Rows from block 3 of the image encoder of a small image captioner, named by matrix and row number. Rows with one number within an expert belong to one neuron, the router's apart. Each number is 128 + 32 x the weight over its row's rms, rounded and kept within 0 to 255. All counts start at 0. Numbers have three digits each. After the name is the row's rms in percent of the matrix's.
Before each expert's rows are labels from the 100 images, of 14976, where the router gives the expert most weight on average: "strongest on" is what is common among them. Only what is clearly more common there than usual is listed. The data: regions of photos with short descriptions (Visual Genome). In brackets: how many of the 100, against the usual share in percent.
# router: router (encoder.blocks.3.mlp.router.weight, 8x192, trained with AdamW), inputs 0-95
# up: expert up (encoder.blocks.3.mlp.up, 8x96x192), inputs 0-95
# down: expert down (encoder.blocks.3.mlp.down, 8x192x96, transposed), outputs 0-95

# expert 3
strongest on: text has "blue" (27 vs 5.1)
router.3 105:126158143134054104121105152147126118123115090113080113135083148133123120083109149094111105161098162083140107113135127133104103132104132121156128130092205124101165131091178112158114144200142111127103155151095120102085143117181117098152100191149038175108062098150108095110119104153197119147
up.0 113:136154116150089116083140087135139111122128096105141143131113086154159098084091114077136141130126138175166141111171201136120150163128145113060117085115144111166177179090129150126182092129131088132122131138098131138148196066117136168225093132091162124111103092110129153170085140095152124178
down.0 105:059138119154119084070099180124173065161151078141119162112139165159163117073145071129128144161183102110164132146050143123112204122167106067104175151139146116093110133147155152112084088100148148120122089087106122124082173180096090138097079118151166161163120111150114140122134175111119148142
up.1 109:080084133158205115129087132117138126165174130154106099136144157141171124143131176170150080150077120081159161161088188108084148117147102132127175125184161104130206128112073135176140107131114130135111162162136114098168185149172103085142103124172098153124140141130151193182126142141160153106
down.1 111:143115055168139172102174203098119182070108140156081101076119136084137149120165110137109058191129154122160107084095103186105131147167124155146064157123140112098075105133161118140066146146158102174149128111135169193119098079156091140173122099100109145090151148110124104145122123109128096128
up.2 105:074146138092149116164141198161110032168158123135131110052089127105158130190141167117138091156097154101126124108119143113099065138162170159156132101143158118139160148155084178198149117149151141130098095182107081132139127143135123127112119171154136109127106158140157192138084144151090178140
down.2 095:156149107080115114110090122128095149148165104093125143132158103081149116147113063129095102117085188140140123138113109166147147161136133149089145181176094145068111137145083180108101160144084080137121086152111125128095166145103115161118119141172161126125184123125131087152089107155093083166
up.3 102:141129144088112118185145119070119205147138170103133109116058155132090096104184137177086137106124142141134093143129143153191108145175183158088142127122142172129081126141160181111144127140146106189094068181118096098103127142127122172167138119112131153137138076075060130067112127135124157164
down.3 105:132108132118158171088104143088189079149161087133120187116121189128091120104136085092169174113106094070149081167124177096131111090113087108136102132151142144080152151065116084099101158165134165141110178125125153049120162154218132117121104152058126120199096132121140078137124120145150147122
up.4 096:117133152149150117116158180079118138060175121113131120095132126174157098161129099164106078155176126140131062114081141130139178120186120136139081144095149127153158141112109099158184129125133155157138130174138194149146114153081100106108150114157140135143156112118181102166135069195159118051
down.4 095:136151154210103131106171157171180108113170148132112070106156085117154084103155106118133155134146154112097176171149155104114145138177150164123104189068170139145093125130063125153094129101136136167101134147152149152127092150149117182113095167138133073160154174100146158094140147097140082102
up.5 097:131081172152119122158114104182160103140153136161125067122089082142101092083123111158178048132084132100115086168122122040120090128073110113042137117131123143189143081136148130147062170168137152129123073157102163128130130153099130047124129136128138143189159056164179111136150051116116145151
down.5 096:174082071132112104111079085101113179137134109110155144118083116126153122107172143179086149223143132167084113136089124164090132125162094169146108096101155177084119127143119134097120120133119180086102153118143101111111139171107205167140115151133133115165137157067162114136136124145129145179
up.6 114:143167211145089118113088125070152102191164112106083077067129101081148165103106154172105164100098187091114118118104122136092183133132109097169119114155122113112121186146118087120138190118096147147156144136181119147120166152100097148138163187119106121122033096183095140148162123100139154085
down.6 106:146088078103142103172127124089085127135150069204119179134194123067125117130106149130104158117159088104115114206179096145141106128184122101165134154159116109067147126078168099098097126122119103071142101099129116113056117143110134044100127137141184190162161135090052129086131154136094072144
up.7 056:135082170168096108109079082088111091146058110084134121079154069122139092144060172096092112122147137173147153145160127168137153105198167134179133115120076156117140109122052133093121114118132120115119164147202104139140203102141128156112161120139159103166124132109148163142183062174083088135
down.7 061:119131130138066116138110144146146121144124127153176112148163143133099115091115116117132155044156157111120162046072110150128082109087140093153128148147144153174134166161131124076073136156102093172134110061106069157105179107151132081093074113139076124113088107145120108169132118096137096142
up.8 106:155130143110154110124149114123155157095057165113174178146071166124111074121134072097143188107111135112183179135170138111131176141129138183058147101116148106171138081130152170092126190118093135129104100122164124114114124091089159158087165096116127096157095146131137133092094075149184122076
down.8 104:133136123169147127110149116133194132147144109143154060094157102125096070137171172099131141152157111147087124095097064144158143092166148119118131106157081131155245147102146097133151106108094108159147169066139117114165144082203142166153100117101140177115129155102094120130106109103131140075
up.9 109:115124127142161107106134124127129084156149124122137098128039172109151117132055110080149123192175122085126095132139146098120132079123102131170097121163155176112128136108134083127120126143197176144099104076071135087094104160174131084116142149096179168113190121125160089150205117139192141100
down.9 107:137088132076077138130128134095016179140147116099163112202181110167141117141147157155159116123130092137127058123091150205146126137104159136133088106090179083143110146077152168143070102147148088100163124149139123107095135168080171167155151098151130107124090107109117128101089126150149137143
up.10 099:148152107117116141126088127141099129094106183097132103145156138117088124150112125117194151108153093110048131098132162086165144136109146135075150088166071050124145051128108044035088158153101113129123115175120103126132146153133162201102145089163104075163181123074085133121158149098189142159
down.10 102:133142076181214151117114101146142113107175098103164067160168109132122126106173159129148075115143120170151131108123117158111145115115125113106112065092146152136127151107164108109138076119150165135095151112134124085183113135201134169101098081127132104116131143141046131167185119161104071140
up.11 110:106094137067160117149148180038064101135136157097088116115118129130071117109098150114141109161101124181121138075111127178118149194109095149094109146128133094120154211118145145120122119130100106130127132201150148132167148116177124094135107160140138086095183171130141194128147142142089110098
down.11 103:172142154138111122104188104145105092099102105050189139127115135157139110151088114116077086145118126093109119162135152133104095053091116101101104107146156150100104071090104200134144195111164127163120103152095132160073161134147082153095137163111119156100118083135091158168066090132145139126
up.12 097:117104065061092125112108179157066139111124077141120116121104140207137125152157147173138197125174156070118122119137145111166133134166095183114145129074153114177172087136050146122126108203154081105099116145102108167129137103116102175096096088131094116172052158125100111177167168185104139135
down.12 098:162146159139140123193125116124195077167111073090117152143094077125078112168160132132159145108143149094191131096174116139113195137128172138144100098108140146161131132189111123142166157137071129139071115073111056004142094078148165120070164194157132150100146173134154093103136090081135150157
up.13 097:128172118112157130128094156116142138167113094165146126159103099098068138101119096134139133136089102133143144171116148116149136192159127074118062132112135154169136143158108169067118154137174111117108164128177122107120156165155095142092128102153102124096111091149114073156155154128077116080
down.13 094:160081110049150129174188140133129143124127113071144162105092146145126115128128143179141107175156101091060109134103134153138143152130155103127144129175154169105114103102178182131109135113171172101134052082158091127113147113103149058166065226130162210067134129165128172088169147035152132142
up.14 120:130173102198119148146222098135167078148146117151139098151098081126154118124148092101141175163169125099091136115127175145170081204130087134129197122101176188126119144125109131128132172167142113145130144118140119116151107099153190146162151138123155130078171066068132108091140185137120042152
down.14 111:104187120088161134119118151120127136105155174105132188173092117148144121128127134122088132194160075142190157111136119087156087147084100102105081115116136150175119178089091187163109069206098098137116126149110080106146124164127096123157124058147117133101167135150154175145142079154144125164
up.15 104:151109064143163135109149076186177144089136099102134138127102136093115115135129109163186128162109166105091106078142113067158105189141094116097111183085110167117142081111108107133180086100148127122103143080148127148111094141108150167111106098108098118105171177128115128140097069160091136138
down.15 094:136112201112084136125159150133100114094141122112173110132152120068176128173150065165122092138152109117161119141149128110145123141116172097143172107108103183148105141138145113136074132093098076139162105130168142084175147148163216153118182152173126111140111084110138116098120121069160162213
up.16 106:118149147093140104106093136156138133150162103151118122145129117096132164130103158120133137107060130126165126078143139147142165081098137151093122143123136186145110137102102159117204134120133133172126098107171134138157140193184168179109082156153059141153070142128209121113176141142105153090
down.16 104:126081116146110126119169132184117130169095168112114136153177144151113123115132088165083128135146193127147204125168140127156123102205149088160168104159204117118132083047120119109133128131176148112160119155164144173111066131098156082100135063126118120146185079089163124127124152103071146153
up.17 105:141163196157105154170159115141086168142140121168150103139078145106115117117144134141170147107123125092130109070116085158121098087198128111144103105148187092127134133190148092120091053160181100129082114103123107136107139085098136088061102132158141129109079146117165125098050136118080157154
down.17 098:087116124087110171099139135113175156091111116142080108109105130153192090120126116145195204153121099107113110153051107162153141142056138081110170160108153145114110132091113181134180179154082150054186141083144173127102123121122153123126112142168130137104150068124197117145174111179150095106
up.18 104:108105137109130158150085152115167152095127058163125159117084126072130173158151148137128140130161120122164101206115140124128045076101085146126183110190149118119140176192156143137109162170122159077193155078123138084084168121076152129150121179135087096142064129140187123100087141077051085143
down.18 092:141131094179162086092151079192073140119158112147132141118171091132140093083037129149157154092107121083111120041185085111114152162153138175132154184128125122107122094141098190144128127131066174114169152146116116064128074120213194090078144140114192137159154096116119158097113071146105181131
up.19 114:102130041106092129140124178119094147106104051125087179108062118073112103154172137105127142161150160113166082086125136120108126154110100139094142187135164136165146158165150178106088224088133158077137143168125080104115114110155196141175135145116122101149145148202163102125180122108071138091
down.19 110:173110181137182109135179137097131044142142123142117133141157116101131151145072112090134121106154129085067085112144182148162203095097142128089165138106112145161134151174138187126092174093121124090130090095116125111165085172158100131097066063145209143212172185173125083105130084126098094107
up.20 095:125130142135112216087133150105150143124140134119141166104164125125159133099101178171121110085100114121107151094130185109158163104122063112127200155133153161128073077082118159142169079115127128164070142062201099147117111159143128173108068121080141117126111163085079159137114078098057158147
down.20 098:092113125161092203196138210155162255109171080128114113137150187119125184143135170104159129168118121139121064217082104145160145105123109137097060092148110148080096189141138094084141094099128136128171167138140151134142109217097142086119123125078129083154136134090165082105139137134099123102
up.21 115:174116087157119114109114136105138103122135169189158067114149125112136123158125076131145063117119168087114121088062130147063087143146120090126137106101125095184110176117161185142146160089153148164103094114176111090171110170155146132137134141142153075115101185126126180121133129167185082115
down.21 113:156166146100144134143170112151074109113113155079120113154187102153158155110091075171067181128099135109115183114171156127172167145118082148096145141195103120149129125161143129167123109139118114120137171092092168120064134155066137148155141125186121136103108146110187117174118100135098134099

# expert 6
strongest on: text has "green" (32 vs 4.3); text has "grass" (30 vs 1.5)
router.6 119:173108158136138136165131102118117135119158116101134130068138113134097179129111056130124115140163093106109079153096128136112106118147105137132189119084117163163136102157149127121206168116160108093118123139129041160127107107136185122111073173138091198140167087149143142151153092138145147123
up.2 104:167128153079113130084112071063142082102119084195148182152058149131101198143115165139169111104164199143114147075097150145096158105169147152090153101116063152101142081162136128095119135121108143094081122089120111159088156180107142149116112125139166145123090167139078056095112106130103158099
down.2 100:169156164116182154139101137102106143140144112153158147177125065066120090156147134154136076154112068122198100137139076107093112207079102120100074143113137115131130105132158122159108088088148082204120115131081155095109124137142157166157091111141130102145170089101169159105119133118153091165
up.3 106:117127110109114128166146142124083133165127116161114169122141107188123067099165147076121126146101165136081060185166119111099182105118148150096093099113115107151105089139183171157138152136048182105106097116099188140116142125168117152126074173138090169081085167184180091103166135081145088136
down.3 092:110106139100156133135140119135119135162111114125169173168159119127139118119109114108163184113110119100122143154100147098063149143102151074152143140095203133193186162217117161104110082156124125108087204146066098087065117128100132097160135119115171089162098085110067139152076113124128098159
up.4 098:095120111130106125146112156168134119163182116085124103174120133105141105138153151166106117093131095130108076171093155095136191145151110100128151143140174143130115165087152108152118142136107146144155072079134088149107116091113159096157092134085135124117149144122093097131144076141191118086
down.4 102:056067126168107132122145124108135144121158103109114108116133136174108090025157133159149158050153133080163116124122121100193114104085180061138103182136136114118093147075072173159121111164141124140106086129117162161102121132169188146108144114110073116134080106100167081134150134108105137163
up.5 094:111125142117088118199164092207107123099107093130118137083110169055161140187142131147172145157130117072166134114097139130102156124163066127058123166116087084155112087145131149137073097063111135149131136115135123194154086101104156151123147156147121158084160108157099114123145177155155121123
down.5 102:135140140128159129115164154155155137137128143156165094120130112118164150133119151134145175184179070128094152122138066146162133156127118110201162164062148163138146139046078166186163133149128128156116118110100101103116142123139065097118068089190133192141097143130097203105092030141154099194
up.6 115:141176158150061117147154100088135102158148106120192196172099163128208149186153133128148004149180162143124131104105132133147068186200129105122143095175108118156052118199115082065190183119163156147159108081085154188068126145118161160146115111119137077105132101088125114125133151141118165130
down.6 106:190130123075119135140119176130163157149102185097152102067152155089086158127144171093125094123100140114120086108168124157150155137110110137145160140110075166119125142145145088110107146146104151126119142106208045118103127131140178146131132206144125171104119092176143173172168139106149099109
up.7 087:104100126133080114094102128158117060087182164103162091143117115173132096150149093215059117100112120102158169150057160149114123138121144096078114152115122215125113130130152167203105107122072071183120113147131123181134208125134176101113113154133116134089100066080137156062165152120086118131
down.7 094:141150203185107117192074141169163227122192129119100081185118104154179126123122115129131118074106090185124093168117137078177114143154150102090162122117147138103118184167134117141184121173068112105205141166137146103116164130124131114100147078157146197115111126071148131189116142154129094100
up.8 092:130147166112162153074139056141156085077099039098144127104149095159133114066137126107153154177138158183138090122132122111122094166128128142057160113126103139116193171130116066167154111134115154123107097120144127131131102176117111167121135032137112151155152129142137124117081194099119171119
down.8 096:104134156114131155069194130145107071166147091135152129151058158096164153110130156112138117037138107183095163143099127042052065138136151096087097153115138116149180134042174153131066161107070131124215120090140105171132089137138130124110161122152121173121124147060090093132125122107156150175
up.9 086:141124123054108154150116091105080096141175104141110116140156157068139115119194086104136139091110099098140121060099101163109119156063130164089062068132080127070145133128180096198107163160145115096078196147184134154157103119142130187178145121178167096127119164166131059089143121136141154107
down.9 105:123123117159118111137120025152096119123167087148135126138139156134139107127162112133139134046128106108198059093177158117124095128126145141124124160120185117101118121104084176094127144172147126141114156104111149093163140128128100108079132148159162140128113168157167091074177041113112100133
up.10 100:143123173082150137086096105056171109194046158157063151168124133106137192151133061075114194199110178164120111103124119106120102144120153120125083096111122153093101184165145098152137111166148078089160089119098127141065135125129153159195159124066125156101164078085180100068121124082064133099
down.10 097:089143142141107130104148129102153123066050046180108150145144116073105063202133126105113143107134056090124091067057119164113134116141162135165094140181117133173146146111141122122162147094183117104144182151155083132134131149150114111133156158144099152079113076064108132130095194198161121059
up.11 117:160121147127162132144109071124152120136137114145116106180103173125156079131095141185126131078073099138106111114139143108102154155105132183168197152056139126085148079135109155136077127082159089120056120127104151130136100120136116093101146167120111099111090154130151112102120123154078129163
down.11 135:145126125164143071089150082124063118121141070121160110126128151155162142142063102134187081100098090141128156126146116127141095124039148148154105138141171103079127056138142162157141121113116126073109109171120158151094164144096104093125104157073192142130132077103151136091146107168132125081
up.12 094:094134117166114070147119154119187103086173139203176148149177145148153135115135124112094087141060128109084152177065147130117154163105210165088163115143082127199135127125127158113137113174154167146108093113147136095144082134133132128144102058113126129123243112136133125175124078113189096121
down.12 106:067101126123120181145142120103173108212139053131133102078146084140074125111153100107102104151132161120082121119127104131110132140119166117109152135126128142144168203079154099137067171073148114108120166156094164142171150142155111172108091092146083118080099129122109143120176152158116132139
up.13 098:118118098055151141139176149133117124176160105177120174176127082135175071122158117162145142142122191098148108166146106165102084078118150109130124222064130200153077164170145112150136108113202172123134096126085118133146118124164098118089110147155129111042106137155117131116137164085143141140
down.13 107:170093184101205111120116137122155103166154109106132140159180134172113169165100102113135134042131186093100099149102136142124087087161113084161148187105149112107126053144124192153112153132160116095159142092107119165104086152164124137130130222156174113128114115119123128123138149164170156116
up.14 095:135134139125122152163120131072127122118127143131117186134110098064143095158168114136101165178135139187114114098099141106110152141087129228117146061109090095154120134142137094046148133123134123088112129121128183177198112146131123133114134088094125173145187116169149090131121089122100145140
down.14 095:111165136145189161130126107159171166146164142130169157141131152144120138158117103118191165156167106083129140161090124113131106199127048077154132076117113180147174133106188166170131141105102120101111130154145136119109173115124145152161145077134160159112190176128160191142153155159125071094
up.15 085:124129165148110140154165129126113079116144151100091189145171156133084135161141112091121076140114087120131116107135100129077103141125152179127100082137104139118142156113126088120162176082105125155104158117150109160114174075111126126109088109070110143192112176151137142137150131191129159102
down.15 093:117116099123142112138153179168093156125116074136114159131134133148183113120155170198121133147127104137102079153100108116168152175128112143096167150131161143106075131211103107131079114090116127124153152137169144139102163110108159170126133176111143087056092118066129139145197137079137058097
up.16 092:133168068074114119116122135054131102133122051110117074131154169131157162185140090115132149178115131153124095104156091125154152110141172162156139099079102150180124187117115143095120115142089091080089158128111162142210138137208073174112150129087096136092124207107147083141106135134132091086
down.16 094:097037098147126160109137139143117181146109234098124147094073097175113203095115152123138117121122124111125175120155136115114192125130124116155098155164173097123139106111168170100165058208107114122124118087124119105093191146079133121073120102149082111143129164143186096104139126111146065098
up.17 107:176173175110136088126120095133177166103090179165131154085120109125137120076112145058090146159088151175125099173132158152176148128138166127099057113121101114157123108115091106113128166199109134162141115124103174064087105115081104172115147152102170085114118108159178176140072086084094141102
down.17 097:202136080164159066163137126178140110140125092088171169141092125206091160149128161114116178153177122119151172108105183066120153144126090186122130130148137095107156125103143128126179148157169136108157168126139076107154166115180136117114117108144020155146133068137119100172131112098106157153
up.18 111:110134133089089168141081081110141190114181073082127148065127114165146125152127122087121132152146082159137113131157120131163174144138154152141184187189139145106131110169163134068126157138130134099091137146135119128079157155094093184099147119114111132134159110147160168120014122111099224124
down.18 102:141212131111098074165109118112075129163111161149118205123149145103141151152094097140123145086059168149152138100143080110125171120093104078136140056094135125077161086071147100108160140111089124103100171094179080170088096112069105112141115143100148131160098105104096124103159109132108113054
up.19 105:157125140139125197160102097128158079150105109121134133132109089075140160093046111087147157145170096148103118123137148197117098062203096144120139105083091169102132101151091138123158180178171137105209067195177116115167171155133135157112203090068120103131151100106169126108134058147115142137
down.19 096:157135106112160151103122087097183062135098083123139131105078084107092131200092143132111080107166164123051198118115132137155107164119103119194141136185140154143113091077143128129127127069183134145143188109139092137087085156115218164137138118119136064116113123121133168091148125084106152132
up.20 110:112081056102170167144140076128136147136139118150145105128168194132196162142116118139074139147123130142109144134127115149110091087124165076108087179097129078104107066143147149144183174166184145093125167073111111100181187117110159126132144125183168112149188118101121129108123143166110135102
down.20 104:147122164167176112108213074147054120125108099079245140111173160176147143149174160126116179143127121104126138085158154173132060158147132098123203156139082154112135138137128128134076137139153049129141064116082126149068121136146126087168099137121158118149121145143111146201189150164144105102
up.21 087:130112101127169164090116125138123179158112142130114102133120106143096141091123162135062139149104158141159102098083121154097154186118155126130077134060208183116107168114123125086181126114115122146111122150127143178141089114132191137160144132215141100130138184131089172172130096151122108043
down.21 081:122096154174097118122184144156110186125088115139096120085166110117133120127098108182154112071043095150158101151058136060092152076106152175121154163134146092136086127080106107150109169140165113181109168123107083110120155100166159114150125127108103110065088143097113104145131089144118184090
up.22 111:135187105097147128157196101091106092143090129183093138122149080158097112116099167102123164156126201100127139117184150120140091163159121138103169100120126113127148085125186143125168141135101111111159086133040087190079132164113067164150160135087179124067114112098102110140149200165169113076
down.22 109:169145153164121120136085126127130171110107141140151096137067114107113119153116089090188158066118115157135141191112095092094140131161079180130148157122167153124125114110156146097119141131113124164140151131159151083187091125121166101114136166144149063163097137179095146045115070143112125128
up.23 094:146162125091160178101146115136069115101155100194112139129149116194198151182108131126109142149179183120084172147165132097112148087093146156079137099155115119086092113101089107105132145200137119130125158173098083115150156122072153128153105095153113179201159131192170131141158167062142083135
down.23 096:146155102098203123163075139177075147153111115148080102136139142127164097106114178062126094113132080146159147060129150130162126138078166123129107149107111215096125073119130079072125157118031095094140097118105179162077162094154105118087117114126133122052147138154069130145092200128113136127

# expert 2
strongest on: text has "sky" (50 vs 1.8); text has "blue" (26 vs 5.1)
router.2 105:162179134124138156124119133123175096121119197122160133141208149128053166125125097117064141055110147160090148135103098166132155115150125111181128123155082140085108049147090156144115063139108092065107128097099118120116093190090167224112156152166126069146141111115090129195219135091069071132
up.2 094:166131171091066122127175130121163095131130115144123156102136096161145107086105071108092121094146126107112117149173167162126123211160182137181076145144156106093116135148126109138115094157198148163118097089170151153115194091088115106146142177135093146128053133065155081053138144157120045080
down.2 091:055103177098124090115132120137136102164132167159127162063123122180151117119168139182112138158169116147161149103133079094155134099053121157143037149109128081159157169107166093167124161164149145159100161124134148059152117153065159094134151081117102180153143160169112124152132147143110092070
up.3 071:112144110128143150175120190112122114136090131154149165106111108067141146094113077125157142090136111114089156125160146155141140148107138150118138134106136092145181108114126136151102126166128166167062128139101112153094122106173122123151162113112119092116199157175145077118090160101133134076
down.3 078:128173138149108113157175089116113140091147136174118164100166086114149118076126129103139106104154078084114168163196134137194099191130056111128140113159165085089155142076143182071166146100108115107105102150115163082107161111087139088173149085151106134161141086147141095119135118140103098107
up.4 108:139121103143130087074115096121105150145177124134166097141187184115172020120172135184109127118142103121154078150100129136143211171125152113093095095143140170093127091147087094118085148111159198041140196126125162102108115132105138174146136140179137090111160148099133155176136141143125146112
down.4 100:157151076056178130136138147150182131139075160154167106115115101104068120119108097106122068142082158142148135134213083097100060085150157073189113197153105133132106112139091126162128100112108147097100148102149092100107111085133082112132107146081103107092148146114104114153133114122092127142
up.5 043:145103160103123083076090151165113099157111138079141090102155163098139134153114124148146015102159100096182128125138147139123112110128128173100116186131112088145137081092075088106134204127157105136138165124111115129174092063111122111160133126075147084106121126187088124115150185124108193121
down.5 048:159145101123120140047129119090099096061115117084073133203157114176109139151189135135064222135158121076049107157104094135151122141130191155166139118156101080116123162105097118134095132146093173125104138093093151105088133210163170134094121088145140122138175114105135120147109149139136172135
up.6 086:083114119079117096112087112107138180133091131142139136137196124143086233124099108126152081147123162087165153151140095171149143133100113140091187117119097146079086112206116097192150125130119075132182086145114129157146186106052144079143168180139150142069153110107058165106181151087177160173
down.6 093:151145171137088080065164111162119090181119116154121071100048158087170119123109122126114163093053060076107104148020142138115152138148164180180126107082119145137089204166142205112151095204094106107137121185139169171130099144092169116157118124084111106187123137113147106135112107148174086165
up.7 114:119099116085153138138145159160127061128216122096126188088163142135113133130156124157132141171130195100148134115108160087132169167151113149148153087128151148104150197100113127123160094195194082170127142142120155142125149146137089137156118097179157085062106078179105126108133140112108091147
down.7 111:150170142135038132132227194104105152108125084111167117165161169135124118103103136077103116110104115126054147215054194173161158145138116152113128133086103172147130120138181168125126072092118160107114134107089179187157081170138118164126105134107177096092151175063110158096162064137169142182
up.8 103:126104202139067143111076068121123128126155181178107166163113141051122104153159164107148142034134133118152168100123101135154126185092142128124183108113112112180113143124154094183113122117116128079201070115170133176188181108120166110132139141128159111108129134146156068179124093118118134112
down.8 093:137163161091166130093071168168115116195115101062110091092134131144095170124134048176120116089160131117087119160070106172105140117144151113112192102154103127141107078128090171152152088141094104183202088126172084115119086124117151141090148180164118128128128126126120123114100165092166083107
up.9 085:112141170123179120166128156151134049131142117130086058127115073111144153115078174148181095084125098116103086102149140151100112097147130119157156103098110064085115124116089103128192164139111133078102109143074134108083132119097123178125125112078127173147172148167110118099164123169115187113
down.9 096:189178169125151139143080112133111158168176146130153098087091078190180146090099111105082068146122159096200100112154180103158092214111097132167114128174171101122122132109103131129160098152100145104159102057115121126121163098143119188114135125192179113141114076148073204121150137077145172126
up.10 039:107142121157148139119069100161152122123138137143131169087113156157144167086167095135103113166176100080074115078169081139114132099174228155142123105209097157127105063159091159147116119142159155135138062107115132130163146153130094214117093103164111127132126150176190133103143180177118093101
down.10 043:080147091114087127147145145129116138097177107130122094172108113099135138143098125124112105148171102118174106215157181095109136173170080134132070083142113105098121162187078142107086129106134187208139147118169089098167123117140125141148150116159124114133117122121152099140143174072154103172
up.11 121:175166092185157128095126186112091111189154127127112160164093112122077112154138131113152146076159092118080108106142157107174111169132148091143144158075113173161208105161151182107104157124070189126130072155104125097150133156152164150085147147151144174163161154142103103076041207143119158097
down.11 109:125122133127190125125158132220118208105170094117115108114071100134154095189158090160119127171111059126156113095125148104158069169122131139142110165074099068083149155152126168125186154155095114138094102154141059097118133124167140126085071090197117134092108163106118117234134138113118103128
up.12 109:084085101082136142158113181151131114103131139140122129127078113096137090120138112143147109103134158133115100087154133148108149150171122139164071117203115156086108116111120110127137084116104201125110126103176176129089129124079126142106137115094133088124189049121066128161186211121093120136
down.12 109:149139084150109161135092136156134109137107143096124164170126144111127036123070163126162142110077142129117070133120096152145113093144084168133118135052180144155115129085131143115117154147190173125116122114174162079115148131148154040123180143097095153107136109161140136124136141144092145127
up.13 090:136103105130119102154137095149126154110122073139143131150134153105085144118133087146123106127192109138172079162141094122068105119114086154107111123112129129175116147133141122122188172092179183107140122110160117088183107097107108151051133141102166165093090123154134100145097089140126141124
down.13 097:206152204113098119153130112183120132113146112076137087129097085132116114100120132092169111132157162108122159078088157113171121104072086122107180091140129149162189151057197165093149121076139119135109159114061088111137199062064166155139141089208099137091148111100114149129081147122079109152
up.14 070:091089155082116132105051167174154101133136112120128165145128135203163162085118120119153115173111090028131119115156114103123166146176153091089109102104174121146123131141084116143164096090129124154089117169112138150182176064129124147126124075134130097122151170157158087139106206181146173138
down.14 074:135134105119114133165132158142152183108096167036108125192124137103122091140156175147148124121095126150166124152139082106109082062155111219067163150123130092172152123177064087095136172140094118154132156129125124107121147185131115119121161107153116123117125136091132139162168143127126098187
up.15 118:130167110171052162118101059086208112153138129153158170156170138145146104130149172120170132142163146125120120157107149161111076079168160133092097153150091110149167145118147118115065078112137102090158137149069136146096090128185142144071155076172135115164121052131183160150078107141167111119
down.15 109:195162122075149086133125121155090059091133158121131094101118122152148144158071135127130146062135143106136100091170131120175223119171147087171159117190087103148154144124139165171255142197103198162116130115115086147140105161119127186152080157079145157122100171169115123089097079099133186149
up.16 085:163138128155072098113123119146190106138185120126107156140083113115106193153085139076118170121132179116152141088135102092160148137030082135113153079170188115160164149184132138150099057141139150145127139132092181105154127097180137096121161178087095083130202118091126106141170131116142151096
down.16 101:143069213144122108115159086114159133065071112144107121172177077116085194105136097142127116167106102145157170134125113082140117102108104105129081089124116159110138162131118114142131191108107069113145174176141137138142080116160130165161098109111147064133141144062133149086135140117127079117
up.17 109:170156088148137131079125156108146126089071158144125120152129083116138080149079118097101150131119127112065125107065157137125145161154104148124137128098076124174118189108091136140128183153171068095136114127168190073126092094096131123138135108101129095161159158119134119167138079108091116218
down.17 106:039100118042149093109140158122143172124067198129128140103172156114145141093174130123143133084147181144204068209111121133125116147136153055097149116141138104157127079098096119147136148125140195111157149160106102113139131127162104148125085132136115152171123181120130095179163130096100108163
up.18 091:134149211094106093145124086165120118107109081105106072141099123086134144115144135119086086108127135166101160114176150124134093129114180096182136091148107121140128102142064133107142159124064066167210079174108128094153173136156122149162152157147166119079098137088219141112137131141109111134
down.18 094:144150112094111090097147106193112124091107120112088091189112095158124126159106183131114124196109053113134167079181123146091167129098113121146119147074127131159119142083168111118128099066157175180068097146150077160074110155108168062155106123099188127150129135151119102064152070122122120097
up.19 099:075149163180142077101173104129146185137158115154137093129197080099109146090064087093125162107136146124108118151123136126119153146139120144094183146151052107149131178194098158148165095127140119107116095176119125133148121140144118118121124217111185124056045103172147148132152131113119095154
down.19 098:199097114137153104074167114101130089162171074089070120079172122165168135130163184088157137082155149088133099131107160164110129159144117156175105153082143115122089210118142106157106153123133099108168122171144129182086201134122205126134138120137076125111114150125100129133096140163139151215
up.20 099:181132169102109118116203134131114082119129112105143110214136119141193164122164123078081133160122114116093074178118136151106116109137114086137147112129166112154169174130138113179162139137099164137184068077162119135113138143118163138206090141106131107119119187121141117139103168076138147081
down.20 110:127103121157152081185148128138103132138132057085133146086065088194042131141108139165145116133142144141124174088117169125182116114142130109142185097106135102158126146164130123084138179170151115086155121119136116165167185124147123128096143159126142213189062131123135134106138151129162079089
up.21 104:200147118169094072129105119145177109084143165113150146098110143187147167181135125122073121144064164122152120066113119149131170139091132125129103183090107151101181071117167129107134182093100152139112101152139080149137230103120144103078148138152120103169146158096062086173100113113120104121
down.21 105:128152125115158149110053137133096163142186150109126097202058154132152118148115107131147140073121155185161209098168131099096112140147165081122072187158160115046138084168181155170163080143143139145151099133122161087127024093063149163124135122155105129182091066137131140036138114094139123124
up.22 117:121154139115115129168087073114115086108136118151097138104063124139151149112132111102155088100111101151184159132158123104210108173108115097155124116168147080071163150160176158162104176127053072098134070115162114144143136136144037137116160127075145123145121139114154136086136090150142027135
down.22 109:153160120162101140156106130117154113167187160130128161126127169169145118169132066141103161177087164112137116177096109154100137113118123077140103133105095146108126099103160125157104109106068126145098123103144103158147106136130102070151182157111131135117107153170043183197137132160120095049
up.23 107:041128115135118132074141110126136117087099173164172079106122086121109144112208090133139202107165083082136138128104181141142119164128138148157145076103155123121095086171130155091081142147101178053126169070096130103167160124152113077122167090076147100142171128102087119120139112142144097082
down.23 100:087090086105089144103064112110200133111099122152155116122124154124174136193126134201105142117139142112079129120141098148116143098162121139151157148067135074092068174116186142133117159120132135114112137147122064130114106117131118140109102164169168190147127121192119116166146105142110155133